Weights of a small contrastive audio-text model.
Model: 14.1M parameters, log mel input, encoder norm batchnorm, encoder depths [12], encoder widths [128], text encoder width 256, text encoder norm layernorm, text encoder activation gelu.
Training: adamw at rate 0.0009, batches of 256.
Data: trained on short read English sentences (LibriTTS-R), 26041 training examples, 149.4 epochs.
Rows from block 8 of the audio encoder, named by matrix and row number. Each number is 128 + 32 x the weight over its row's rms, rounded and kept within 0 to 255. All counts start at 0. After the name is the row's rms in percent of the matrix's.
# gate: gate width-5 conv, dilation 8 (encoder.blocks.8.gate.weight, 128x128x5), inputs 64-127, a 5 kernel for each
gate.7 102 [104 114 145 136 143  95  91 103  82 177 136 105 130 145  80 122 114 170 152 114 146 101 151 145 184 130  71 128 163 149 135  57  94  75 156  82 104 114 106 142 142 105  89 136 149 184 160 136 106 129 158 118  91 106 158 107 142  91  78 161 117 114  57 144 101 119 108 164  84 122 124 124 121 123  93 178 177 127  57 155  95 117 126 119 133 148 137 153 102  87 106 133 107  89 114 132 140 118 199 114 131  98 136 144 121 104  85 153 120 134 149  84 115 100 115 126 142 113  56 107 130 107 205  70 202 144 109  93 103 195  93 162  99  96 113  96 135  97 138  88 145 136 115 116  36 111 102  91 125 125 138 170 105 163 121 129 133 165 123 150  71 141 136 130 150  87 141 102 170 134 113 117 125 151 175 158 123  99 178 148 124 131 109 132 174  68 102 133 171 118  68  99 118 168 155 129 175 171 144 106 126 111  76 133  80 152 130 151  96 117 118 133 115 148 111 143 149 169 130  91  76  79 191 147 162  67  94 105 162 152 124 119 119 153 130 128 185 160 118 137 143 148 178 117 150  39 116 142 168 107  90 111  65  99 154 104 113  98  99 101 151 153 134 167 140 179 143 167 154  76 154 106 141 117 130 137 171 163 211 143 100  78 121 147 104 199 120 156 125 106  92 106 156 164 145  86 102 167 107 124 161  94 139 168 122 139 203 214 141 124 146 118 148 146 136 140 149 142 172  69]
gate.8 102 [123 164 125 139 139 109 102 138  97 160  53 131 113 115 117  83 136 147 156 165 105 127  95 148  76 131 147 101  93  80 153 111  69 100  88 158 126 100 135  85 152 115 105  87  94  86 129 150 101 118 106 109 147 114 143 156 120 108 138  95 158 186 131 143 140 164 120 120 145 137  73  96 115  95 139 152  84 142 125 169  88 182 182 124 146 126 120 185 172 123 115 137 146 116  98  86 139 176 154 143  94 138 161 180 142  79 129 118 121 119  94 187 154 133 106 143 143 131  94  96 123 167 168  87 112 140 147 130 126 156 156 109  71 116  34  87 138 140 132 139 172 120 171 157 109 102 147 144 201 103  84 165 138 119 138 164 102  89 103 101  95 156 110  68 166 158  95 117 106 224  99 131 148 100 145 147 154  83 103 131 137 106 111  88  78  34 161 115 178 198  62  77 116 137 171 113 171 171 130 165 100 109 118 176 202 110 130 120 139 114 101 102 138  75 124 100 160 101 128 171 152 122  86 160 147  68 129 115 159  95 124 186 138 133  60 121 150 181 150  96 103  82 142 136 121 147 106 133  88 143 125 201  96 120 113 117 160 171 160 179  67 117 149 160 176 140  99 153 144  97  94 123  93 103 183  57  94 143 103 181 121  81 123 160 146  81 152 118 133 114  50 107 100  41 114 106 110 159 127 105 129  54 139 101  59 104 157 139 142 163 114 168  97 124 103 116 106 135 153 207]
gate.9 103 [130 152 172 121  92  80 169 215 128 141 149 138 108  94 109 135 124 140 124 158  80  54 106 135 143 125 124 135 123 103 107 132 131  91 106  86  90 132 100 100 115 119 150 187 185 132 191 157 170 108 158 181 128 107 142 179 104  83 104 118  63 197 181 117  84 102 159  92  94 106 109 114 142 124 120 158 143 150  59 136  68 153 195 204 142 125 131 114 150 156 156 153 144 127  82 165 145 123 198 139 120 185 133  52  60 129 119  90 143 127  62 148 126  88 149 175  99 147 148 126 123 146 170 140 126  97 137 143 134  99 123 102 132  92 120 118 154 176 174 107  97 116 158 146 142  89 115 129 139 108 123 146 119 211 165 115 104 135 112 139 113 143 112 129 133  78 124 143 100 134 117  91  98  90 126 155  99 128  86 167 143 111  80 148 123 121 131 100  99 107 109 143 176 182 119 144 114  71 196  63 153 180 132 111 133  90 112 142 138 135 145 135 138 134  70 236 134  97 162 155 174 179  80  22 165 142 145 132 116  70  99 144  84 152  85 128  78 136 159 138 122 156 159 116  83 141 128 107 142 118  62 149 147 136 123 150 147 152 162 132 119 120  84 143 196 113 125 105 129 112 117 154 182 154  94  93 171 129 204 180 126 102  75 135 185 119 123 137 162 131 178 126 109 181  59 162  95 134 154 110 138 117 112 138 157  48 108 109 155 102 107 113 135  81 106 160 158 149 128 110]
gate.10 103 [126 125 148 168 106 157 162  84  98 184 183  67  97 155 210 177 126  90 157 162  98 142 166 121 123 162 126 184 115 147 129  74 121 147  87  86 129 159 128  99 159  98 108 158 121 139 165  88 106  78  76 118 147 150 129 124  90 189 114  94 147 145 187 177 165  64 110 114 123 184 171 125 107 164 106 114  63 117 138 111 141 202 128 171 144  21 158  90 115 158  81 176 108 140 114 113 136 127 128  74 148 143 149 126 169 177 132 123 153 126 125 122 174 131 171 187 122 165 164 144  79  69 102  78  83 188 134 132 144 148  99  74  66  78 116 122 143 119  89 145 163 179 145 147  97 176 190 193 168 119 156 155 103 163  98 126  89 101 126 104 201 151 157 157 147  92 113 123 170 109 114 141 137 163 103 168 161 170 132 115 134 132 134 132 113 162  85 187 136  87 149 153  87  78 157 119 185 182 161 101 178 173 113 154 145  84 120  82 141 107 167  99  71 127  79 191 157 140 167 148 102 134 139 145 156 147 143 189 138 157 140 138 135 162 113 128 141 119 115  87  94  96 123 121 141 163 156 105 148 112  74 123  95 106 126 202 194 122 122 171  76 114 137 131 153 162 154 114 104 125 123 123  82 133 147 128 124 104 101 149 106 140 201 138 104 116 104  82 147  79  89 120 119 138 170 136 118 105 138 110 114 119 186  99 152 145 107 103 142 144 108 169 172 116  99 144 107 113 116 156]
gate.11 098 [140  89 156 148 152 102  85 139 121 136 149 112 152 138 156 129 116 211 174 152 165  99 176 143 156 126 104 168 116  85  73 126  71  96 120 103 105 100 128 177  63  80 108 118 145 121 158 176 171 126 142 140 139 137 157  66 140 104  86 101  71 140 131 115 195 119 114 125 168 135  91 102 106 128 138 201 113  96 111 121  37 142 179 158 150 173 152 150  96 132  96  90 109 154 125  88 127 156 172 145 115 117 154 120 148 158 135 126 107 139 142 169 144 195 171  57 142 142 148 149 100  75 148 119 112 103  89 132 129 135  81 153 111 114 104 151 142 136 144 114  85  88 101  95  94  91  97  87 159 147 162 122  96 127 152  98 118  58 126 142  13 101 143 129 168 126 146 130 128 158 161 124 142 135 164 203 134 169  90 118  93  94  51 122  94 143 141 162 151 144 125 140 116 150 127 133 144 163 120  95 123  92 170 149 171 172 151 147 148 122 162 137 170  89 139 145  94 115  97 174 132  74 169  84 166 158 111 121 161 145  70 129 134 139 153  81 133 125 147 153  92 173 185 125 137  88 133 167 145 144  72 116 138 125 155  72  44 115 167  95 177 127 159 156  95 106 152 133 138 130 130  81 147  85 122 137 111 206 119 159 140 106 120 176  78 134 140 151 163 132 171 169 145 139 151 140  93 196 133 116 137 112 136 185 123 108 123  97 110  65  85  89 140 174 132 118 163  75 119 126]
gate.12 097 [145  82  87 129 157 165  85 129 213 142  89 109 109  63 130  97 135 121 134 155 167  94 150 130 107 177 145  87 134  92  94 111 111 122 148 173 154 201 174 131 110 138 133 165 119  62 190 181 186 186 131 116 106  66 194  99 175 117 126 112  79 129 201 163 142 124 132 119 166 173 117  94 134 147 107 117 108 140 126 161 133 207 178 137 134  90 152 188 172 130 118  98 127 164 195 108 161 170 134 132 182  97 106 162 140 156 118 121  85 122 179 152 140 128 164 140 143 144 195 163 117 125 122 174 147  99 128 101 162 129 178 164 162 137 168 130 132 133 100 169 148 140 170 175 179 188 170 152 167 134  99 129 160 114 138 140 102  71 109 154 120 131  97 153  50  91 106 105 160 136 170 165 134 133  81 140 131 129 129 126 161 161  90 100  73 105 119 138 128 107 114 127 132 165  99 115 175 146 105  43 176 172 155 145 122  71 105 114 147 131 133 151 106 171 146 153  62 130  80  73 148  67 159 162 179 187 119 172  92  74 142 119 182 117 121  46  77 153 109 143 108 128 123  72  77  70 114 141 114  78 141 168 160 161 168  90 134 171 198 201  91 134 121  88 115 135 111 115 128  86 110  91 165 167 200 129 135 142 120 134  96  76 134 127 151 142 131 121 143 119 154 118  22  57 134 190 115 166 144 140 154 153 154 113 129  81  80 124 129 159 124 108 111 142 186  96  83 135 163 100]
gate.13 101 [158 192 112  86 140 239  86 148  96 138 160 119 146 147  83 177 191 146 154 116  76  68 102  84 161  86 139 143 133 167 114 105  92 133 136 109  78 149  82 134 125 140 131  91 122 141 118 124 121 146 144 173 126 124 119 126 129  87 102 175  53 132 108 113 132 110 146 134  79 135 114 130  90 114 128 135 148 119 135 102 126 127 135 154 192 100 156 144  59  93  97 143 108 157 124 178 146  90 103 152 187 106 136 128 119 100 129  89 128 133  68 126 119 176 181 215 152 105  63 119 107 179 105 109 122 209 108 110 116 116  97  65  97 140 179 107 136 102 140 199 162 151 104 129 104 114  87 195 133 175  93 174 185 181 143  98  74  70 136 102 198 133 158 112 151 123 101  73 159 151 100 105 178 170 156 149 112 158 154 148 121  97 103  62 156 117 159 179 124 112 156 154 126 138 162 167 112 142 106 154 137 162 156 119 128 171 120 126 124 111 100 132 106 205 166 190 172 155 108 112 157  71 124 134  69 130 143 154 135 190  67  70 121 150 159  97 150 113 155 200 147 148 140 124 132 111 135  76  81 154  98  73 106 150 162 162 159 102 154  74 138 158 132 108 132 131 106 145  93 129 169 170 108 149 121 160 171 182 119 114  94 118 129  65 132 127 112 136 150 109  61 166 118  76 144 112 152  98 143 114 126 142 112  87 150 140 157 132 111 101 119 206 135 165 134 153 132 180 120 120]
gate.14 103 [ 56  93  86 117  68 152 113 123 123 105  67 140 122 100 146  84 143 143 127  92 167 140 148 131 119 137 133 126  66  61 108 115 143 141 113 120  84 133 159 125 136 113 169 152 106  99 117 163 140 153 174 196 119 114 163 137  43 149 154 103 120  83 113 131 155 112  96 110 167  77 123 158 107 108 143 140 136 120 182 223 166 116  92 130  95 132 132 108 129 121  94  94  82 165 138  87 111  77 127 170  74 126 174 105 125 116 140 169 139 166 134 135 129 177 147 111  67  99 100 100 159 131 107 136 142  85 113 142 182 104 171 133  90  85 139 133 171 137 107 146 137  98 132 116 115 137 143 108 111  71 172 146 140 174 166 110 159  92 133 129  58  87  70 101  51 121 102 118 161 137 111 105  90 111 117 148 120 142  94  79 154 168 127  94  91 148 143  66  68 120 113 159 142 139 105 104  87 113 119 103 137 104 124 139 176 149 132 160 204 186 134 182  79 138  78 112 147 110  98 120 146 162 188 104 109 139 179 182  85 106 142 126  97 105  91 137 133  88 215 211  88 141 142 122 179  73 145 101 143 108  99 124 177 103 104 129 136 161 151 168 109 129 136 113 131 131 138 111  48  51 129 118  60  79  80 117 125 148  88  94 142 151 138 124 158 146 120 194 125 117 107 107 161  91  93 132 170 154 122  74 137  93  98  73 107 100 110 118 166 141 175 104 136 157 122 124 172  91 116 173]
gate.15 096 [140 114 133 173 130 100 172  77 158 103 173  99 104 118  43 105 120  97 103 106 153 134 157 115 177 170 139 108  89 185 141 138 123 116  99 138 136 113  76 117 116 153 130 197 120  91  73 137 143 107 148 134 142 183 115 153 105 170 177 149 144  82 167 110 203  78 153  76 143  89 153 124  88 168 157 163 146 108 134 144 127 110 140 154  74 160 140 168 164 107 114 152 130 114 146 135 132 173 163  58 165 164  60  58 121 155 107  93 118  72 128 121  98  68  92 116  93 125 143 144 137 130 129  95  85 139 134 116  98 131 157 173 113 122  35 167 153 142 104 117 125 117  36  70 108 155 146  86  88 105 120 137 179 125 112 125 116 150 157 116  77  67 102 157 150 117 106 216 115  64 132 113 125 152 180  94 114 157 177 199 127 106  90 110 122  91  99 149 150 177  93 125  72 155 139 170 151 114 150 128 127 104 127 155 189 124 143 124 129 117 127 116 139 132 133  72 119  70 136 140 153 156 104 107 150 168 126 131  85 139 134  68 111  97 180 121 118 113 109 113 133 103 147 112  59 148 141 163 149  61 160 143 153 119 158 119 110 130 144 173  91  99 176 130 141 100 134 109 143 144 130 145 125 114  70 113 142 114 130 105 131 121 146 151 154 106 160  98 107  84 165 119 137 135  90 128 125  82 154  74 190 159 161 143 121 141 104 115  94 121 130 101  87  91 148 124  93 110  88 136]
gate.16 098 [131 138 117 109  89 154 170 116 123 134  90 160  66  90 122 128 116 162 157 108 197 117  94  85 193  36  72  57  90 149 132 107  70 113 152 190 124 121 116  99 154 118 133 124 132 204 152 127 127 134 159 137 140  84 189 149 108 142 122 114 163 133 142 162 111 161 139 143 108 135 143 125 187 132 185 148 153 141 151  92 153 150 152 146  67 108 126 174 123 138 107 139 125 101 143 172 106 178 143 109 140  90  66 129 130 130 147 119 161 175 185 185 124 167 121 117 113 120 107 100 139 174 205 109 147 172 102 131 122 117 112 119 134  98 145 136 118  93 120 146 124 100 114 150 100 150  93 129 111 144 127 154 169 139 101  87  88 112 105 112 152 132  75  95  48 136 120 125 174 208 138 121  74  62 104 136 116 120 123 159 121 113 121 100 156 137 162 141 138  98 136 131 129  87 125 163 128 108  85 156 146 179 122  97  61 164 167 162 165 163 173 179  94 181 144  83  73 138 121 128 136 157 125 145  84  88  78  81 173 108  90  81 112 131  96 166 139 156 147  90 181 141 136 139 126  21  87 145 113  95  72 131 126  80  74 121 170 151 163 143 167 161 157 139 174 126  95 113 131 182 164 128  90 119 118  71 154 148 145 102 124 102 199 111 188  77 104 148 110 130 100 161  86  89 125 144 117  54 110 145 143 179 154 114 126 128  81 141 149 105 161 160  85 124 165 130 126 137 182 182]