A small contrastive audio-text model, trained from scratch.
Data: trained on short read English sentences (LibriTTS-R), 26041 training examples, 149.4 epochs.
Rows from block 2 of the text encoder, named by matrix and row number. Each number is 128 + 32 x the weight over the matrix's rms, rounded and kept within 0 to 255. All counts start at 0. Numbers have three digits each.
# fc2: MLP down (text_encoder.blocks.2.mlp.fc2.weight, 256x1536), inputs 1200-1259
fc2.14:129096128146094119100091130134154117174098135111161126107170183117099096195115165144139082171196125125147138146150026122102173130121109181116083102077193132133171143093086152136128
fc2.15:167201127179189163113157099156207136101164139098150189153077096159158101115128135152116167165046104172155137154164164136130052162104097106155156124105133124137121141240127075130096
fc2.16:126114167168177110151142132082160120122139113117097146124132150106114118141118126117084102138119068143117179065149135099114130172156123166085117165098110128116098173114165075156099
fc2.17:117143078172087051126117107111169118163198089100134153138179083113114123146159124116137160129110087106151144149075108177137129103094167212142100106160099109147149089082143141090118
fc2.18:087150143141129109081117143118154079160102124156094081112126093152159110140137098251096157123127137110079164098098111109180077102103103082120124069098127198127085122159113138111090
fc2.19:088123176133119109135110124161087116114134161156109162134158123120131149136177127169184158150135129121111129111146175134105098146141171123095095098177166110182144159171173119163123
fc2.20:140069129130098114115050146123109141163120089103140083107176110152106141175102138106116106144113089130186089110133081199080118153104103121142117123118118115145117059132082185130151
fc2.21:106129149143050112165188126067114138153126104164113149197142158101151115123142126118084188112072133126135127202082175126115150154125218167121112181180086118138094130193126085154142
fc2.22:134122221178162158138151125120138185132126156135156151099122158078106091199117084142113187134217196133157107158151064099103120097162090137120095141080156113150100172118141106169169
fc2.23:102127103094087192094056141158190085150111205116123147136142174162150174116147139120104185134138128098106159164129185157123173165106122117072105160115099080145161124145138171140171
fc2.24:106149132118115133152108102141180123156142165121132145122120085089117182123108162111109133133128141128169118129068115124106140183131160112132176136112195150125127150151139123196212
fc2.25:177145125090070124151138115078101101127147137128166151119114176134059144109091119091071171161091137145131100122179100083140079149146084122130118144121070110150053137170084053054099
fc2.26:121174141112116072155123142107154160104174176139137166119051115065121081170136084137131111103123123080101143123081134157116174137153189077075124126152154119167138131145130133186153
fc2.27:084106126127163171147146149151219116097115102106142197089076109084175109137101072118136177182178150094133125201133135121126172184089138126126176182091157146097097120100142195113138
fc2.28:113129166210095149129124121129047172154143112147138120174122150134120138154083108104119073139158129114140116134141095140119118145176139126094104067079140154167127183152074156096141
fc2.29:111112104126157139115116128147156142139203100164159085113120107176162115134196159074153132151090166141191122110082112129174091120127098136148136089166102155094045108124129133125137
fc2.30:106164172092202145119135134141101151076140122086156148215103163165135151093107146115087089126084101141139089183131112172096136083140193177175165089041134166101210102127070131104116
fc2.31:147090109116128132106170175119143110105172118195118115095107053136120152147195096159139129124118065140107132066146121158119192121127179133094108181128120155163218131114131123149182
fc2.32:072162187142187111167124109141202129150034138131142154174128110189176143158165103157166140124135097148152115128160143171144155104129205082135155119115119172155180068168164214103155
fc2.33:108160107072121113158133110138156117154190131085110196140145102120079116145103142144101179116140110094125073209138189137083124125107168149188096167122122122113168131125145147083135
fc2.34:107094084125090148075149126088090118145183140136061124007176184127161044122161142124089110129146128163117105181145162142112144062101105085092058131107182072134115157132120078164070
fc2.35:113144136113140146122121110075134121112150143153101061105146149122136143173122164165170195087135104116046098151126189104149157120140117111128134153075098125086075158101197122144094
fc2.36:099170164165185127110130125132113093167135168170160101131124144118127129130175143120110192154119134115161123156098100125107137193114083103148113133121186109141112141097163139156162
fc2.37:171122133077200115098111126147132153167089113113122141156075138166136106164147110041134115142165083077146055175183117093146136137124171086148141077163120158171106106164112176113136
fc2.38:181112149144109103086097141080107148086121151111154082076052143171110124130116063107122141180092153156127106080165172070130096120132087185127122202152102106131039157066121117146098
fc2.39:160130121091145107114102156079136144167154115139120166115081120132124149123126152154091138102073132096095145148165087131104114116128162105149125129129156123137160117170174156106160
fc2.40:106113126204166125196139145103061081113133158114061081093111115075068064064073130109000177133163077100068083150116147132052142100138205125125089117111094130088244046077051157074141
fc2.41:070074136075106165151156108085173069102084126167131127162158150179209127119115112144157170096072098099122144134144160122097169161158121140120174166118103174146210069138163128103140
fc2.42:136139135126143121117114131162191124117139119153121156154141132116134152144167085158100170161139143142072152179127125147119152162110129163117101150132105155125133108158104084154157
fc2.43:130150176134089143188090093076125174146148118147167148066080151063127133123183118140078087136114158146110107126126112094149116159138139078162155126146170084135169168120165114091162
fc2.44:130152052184066125114109150123107167171134225185079128142164105118097113079110122134117158170117147116127117116128073139090129146162111182121221157076118101161149088148077198147184
fc2.45:155183130109171150139158122093143144103139159175112156125136086156119112133088085103152086162130124117109128086092100116108177157090153088134130178117110164071160092067122084093114
fc2.46:130135173136187160133151158158109118187111152170124120132133148096111147135135167113120141153133128183166125117136127109138119134129103130136066164184207091134154081162125187228147
fc2.47:143145122066074115138152093101132142111139149124160214141145133046122128076136136160177169131059134076106112142124132155124148128112094076124144167158143148132144163119202090107137
fc2.48:125143137128127106134135136090069099129110141174110104123145105162122154124097096133148130153096101157138165083134095101126132115136193124172152101087112107121143071118107127113160
fc2.49:061148136116115134145119131166132127154160162142154132167097166121129130181153123109146102169120129073128098148163135134126153131143190176128108125099157131140206143116143154139133
fc2.50:120114113125064136113139112114060100067151059086100118156110124158162146113114110160130095150146075120131112127110100091154156035125109151135089121116113104114090161119118149073143
fc2.51:132094128139161092151137186075146090090077162102158118130079092160118132096125065122138134173159114106161117101122125130078154093065098095148105112094139141114120074141155123125121
fc2.52:122175126108107151115146133149156140170207159139119183186141156135124129115146124170127131089080142132065138121145111138142096195143076131104188143152117132156095137183122227142116
fc2.53:137049106159180107073164119091145114079118145124172069130139151116115141136115126078134164145146103123179131101131108100101147045111058135144122059080081133120122156077077172097142
fc2.54:129141170157058108158158160108137144083111122132126087135113146120142192119070099110135114130145120117149158148160128094151109133152122132129146137129159126136111078098148060188152
fc2.55:108136084123064090118145040134111074156143133095106095129159142150141110133070135125116136118112076125102159059086140099143113093089126136141079111169110122143111117174106130116108
fc2.56:130136112078104190173083132162208116100106112139101132131171121129191159083094130085134130155085139113168141138106129109170133127109118128109135172112128097117152073068160142118140
fc2.57:108170143065048118166133142058112129123141144178107126119156125136123129101117097139125111147144190129169154115110160101151149127093099161157181170210168118113120109120177153154111
fc2.58:086123122141135126163122077174127106129164185111139172174143086102119169120074123096164188173153151179094157117082165150157145175105129121162141154160127112126147071147152171067143
fc2.59:151181143187141153176132088119119120130112115144132149117130116155139160099136148091101139173136101118149113163121127093164131197147115117132143140136144079171089129196162178128186
fc2.60:138114137160182125154108145110153175126096124080174183138146146138131127127088094124116107177143121112158134110069081120073139138145117109138126073142106167089144073102124116084173
fc2.61:136161106097132113107170093199109138164169138133138145174152101149125166065150177125191150152118172154092120089121128099142195139142098136146120114180110144139160121092153102130133
fc2.62:129145116148109133152144127066171120124157099154121164148104137089093135131108141111099153144079143102132143136112130091084116126126023178117123106125111151097118155148138173143147
fc2.63:107070143096127184063142074068125127100115116120090105152040097178104090154100109142108080143173085099121124145076093130125161064101154098131139122135111120139123161111104119074134
fc2.64:118154186118088096121178137108152180134127092161136100101134199108141108152163093137104099127115157108141129125156149092089135122129176149084084124141179123118196129103134119160177
fc2.65:112094116128101146134149083089156138108131130115174105167071130134157167125150180115095161117145088132130128109108122140083119131120123087075111128124079141102073117148188176141171
fc2.66:085170148107093152114135088095119136159124137140090111104119112131109170144123148157158137123126170105132124077100068154145149148084158118127109170129157086169040136079131134171157
fc2.67:171072136103121142139088112085146088095058075135089164146141201112094103076146120134146109132101114116145126172133164126146125183111101098185193122104158205110168149098073090122078
fc2.68:130131131089084131140145080115086142186184138113128128117108126090050123096115102094103096115125170118145117148082116086117141157097119102104094158144111148140063164145145070108089
fc2.69:106107165108111153098093167121139140135160082132136109094162146103105137103127108140137093140131066074060153104153203114139137109183057085125146124133085143174135191152145129148145
fc2.70:143118110100120138116133190091093162109186118139063156131077158125176102112171118152123098106099136113105156110160089107109093102139124104130128088113126122139138183084110066113071
fc2.71:163083129149101138173071154117130124095073145142123086134118064151152119035082068131129124123135149178142135113133134085142094109156142095177083092168141154119183082106152135117085
fc2.72:103120069110109194094109167105153131073142138115112150093101125183127115057153133133113124107179160137074142196107120145119165087153166133089089118119098098057120168126110065105141
fc2.73:159077123152153084117134117108118080083116152159099156106128115129099135121148135129069168088131145102098114096137127206114124156109138158139184101141162164159193101093135117139120
fc2.74:088086127130109136150119147037132162073137107174094111090115102136100144040159124144120096141114145136116167117091134096214072115120124105120099158155096051128120139117179126144065
fc2.75:102182069127093120147088117141078135098118077060123153122088097102168139114154164120128104130194090088172104108126169051132130053105034146106130076168104079114099098088030148075090
fc2.76:095129112116158132096113032108096116102179102153124097090133108119121135082139091078150119106164138135099131164097152165128148088154082117147146166152087107076071094164124170131128
fc2.77:192105142132131138135129142115123151097100099099135133134070158165123118130130108176058131149185119142138125080149135144184141061095144136126166155090150150091181157125126069135076
fc2.78:125182079132060190082089110151144155132159125178133140143174150149136155173123099179129117102140123120110137124129139131085127150117140084127101146158128163140122255141092076117081
fc2.79:129132142119083183117160120093079124194114092132130102118142152182161116127137110162165053101154099118131137094111170169167118133112189104044063121188144152154126175114116103123118
fc2.80:101129153118143100119179165123152055119145159141120088126153059085085124159153111126102170151130172138145108056091169155111092148115098108125101148129101135094130068119164118156089
fc2.81:132101114112149155078104114222119120106114153159101137156156132149114144135145124108105110131157145150136093214135122140177165149109043196113123129140157120129093078115104146098112
fc2.82:123124103120099127097102154128163143123145112107095116145125108182121143152140102125177128144151127146162139138100152093121155108092094104152133152162113110128075126128134113141117
fc2.83:173104076148136136120129115143116154112158086092106109129118114091128144133078154119157132153133094156138120121129110101122106104129136128138132153139129115064101085079068070087134
fc2.84:119173135132124116091114123151156148107157102101131136141142166112117130147163114129127062155103182091122169162148095160090089112155063209141127118133115134094151088135105098171159
fc2.85:096060121110118171114087132091122130089091160130143102138092095107116112101103177141108127116090119134155150154108145128115105118126127158096164160149107135141119100152125188127120
fc2.86:122109137101102088137111146152173098126140088118170119135141190133108155142157147142147135107186153149133096087130157135061210185110183153100135198188206132154128180164211143185213
fc2.87:178149105134113127145145096075117116146138112121095126143091199138142126149096126152114128134090100163146207116119140103084091075072164077144123112102049157110120124110106075102116
fc2.88:071165118087104056165224104108159121141136140080125143183129126163139129184150097143130126116105162110115146116177136158144129151148148168138132100169104088102168160118142106098137
fc2.89:069165129153139102147131104105038150133173093135104102110123136113106099114125102135105106125128064085121148117079146162126111145136124109172090098162090124136113144132121122129121
fc2.90:171148159128065148082134108160097125092202166108054096153110123175151153132127168094195151139128069095136144122143122104092121132084112121144107114162110096134085094146134195085120
fc2.91:177158087154150173103113128092075117139098134118112119076164109046115144109103125118122176130098149157094123165108144098113041144117124139183124173069087163123116108141113153164127
fc2.92:166119154145132114117161120081081157138142164136128113127142125125170112068136117203104115102061092126098121057136177118118112153132122096132152134091152123137086060093102067108091
fc2.93:089107102148149149078091035167106117125125106131104180119145136087087108177102146093154171120122120145178092133146111134121134111140166188115116077068099103125162139112101131110153
fc2.94:115117116150166131127067129183120121100201118078112124124179007137152129149105098125161187086145130129081110074107164078104093080170128133162115110074136097066189125126132132104067
fc2.95:101137130076173135142120099149172175079098122036135154111085146085116117068165124110161131120148117133116138037155127115136097152119136080149137094054123143165143094025088085089130
fc2.96:182106107142130109146157078125181071176136097099103030149136151128097093157126163146150146138135132135123125087177055162133164104166113144125131088068149119130121184115086084117159
fc2.97:150102136191098108187147116113170161141168145120119153188165186136116181130134107167134094127113076132045155125130118153071131119135159145089108129131148159144125135102098116175175
fc2.98:144141102109174141103125164174073183116175148140043124157069060130086121134104075197147132191099138137108133144086081129090157147102129111107125084121152110137115119173091170155134
fc2.99:144157125134079110146101106169170096129115073132165153166148149156164119173129072104126177087171153141187103173138111146174136168119073204091106178160073130158027129168128140126109
fc2.100:087139143111183147178089210152149134127067070046190172149168091159110150154130137062149089099128136073148103205138118120147152154091164203129177055176118151139162087095116204081107
fc2.101:131158114116064136123144123117111142144194163130114178164163139156098176123141161170108163127129154157099108154150152111126138189132193101133124127118089058135110170162149123110145
fc2.102:080114137117153148140140158127077154146160098093128178151134088167142110130145120145124096107119138120134048113082099137093168119157165089166134118133131078120173113109078175093159
fc2.103:179123184121097086166116134154135128147152158131183169149168130095102177140153169144131144134112114120139129142133084110144140125108126162109086150144127125130086098125160158146126
fc2.104:119122102100085153068154071134155120081131105040083159125104107180161128129148127178153113094147057120112111093130208078131132130064132126148193156100111082112124154077156092115142
fc2.105:149073170190071138102176147100138109206161100124153062138119218142124129122188185186116148143073099165138143094139102135138106147094109087111115098070131165091062183140153133124139
fc2.106:108137140115149111157131135179088115157108153104181125147140191121099157160077091090152127082108153144096069180114102141086173115094149082138196086103086190059183155087147074154105
fc2.107:129128167097126132110091121129148138128105165143179164153131177104144096128126119133135098195165101105109158130141134135132190136153106140122160148125082151129135202129132107134132
fc2.108:101126145106130189099090074157183105139111092111136128114120054115102118126085139106088165146113151123120131130071110141117103110114115082121135169047076072153106107120143130128122
fc2.109:069138118129140119140144104205108138113115163149030084097118068144116119116101154138100154149150133162134107090149176130155150140087131127121089133129099094142101084171122143146095
fc2.110:189081108125132175100158151130160171103059169144136130090113168118170170129122126159167075085098122141156100030166129131139071128125151107115117191091160153163168093060110169134140
fc2.111:096159197101144129110109163148119099079134125096165201159150132180101099182113094116181163128129090117166109195127149141119078133143130139157144124102151112153117193114125151090165
fc2.112:128174141111102137122094165143091149150106091182178114112125104137134129157181155126138119125132160136094079151163142114118123160136127142086059163138121109085134187129114128119160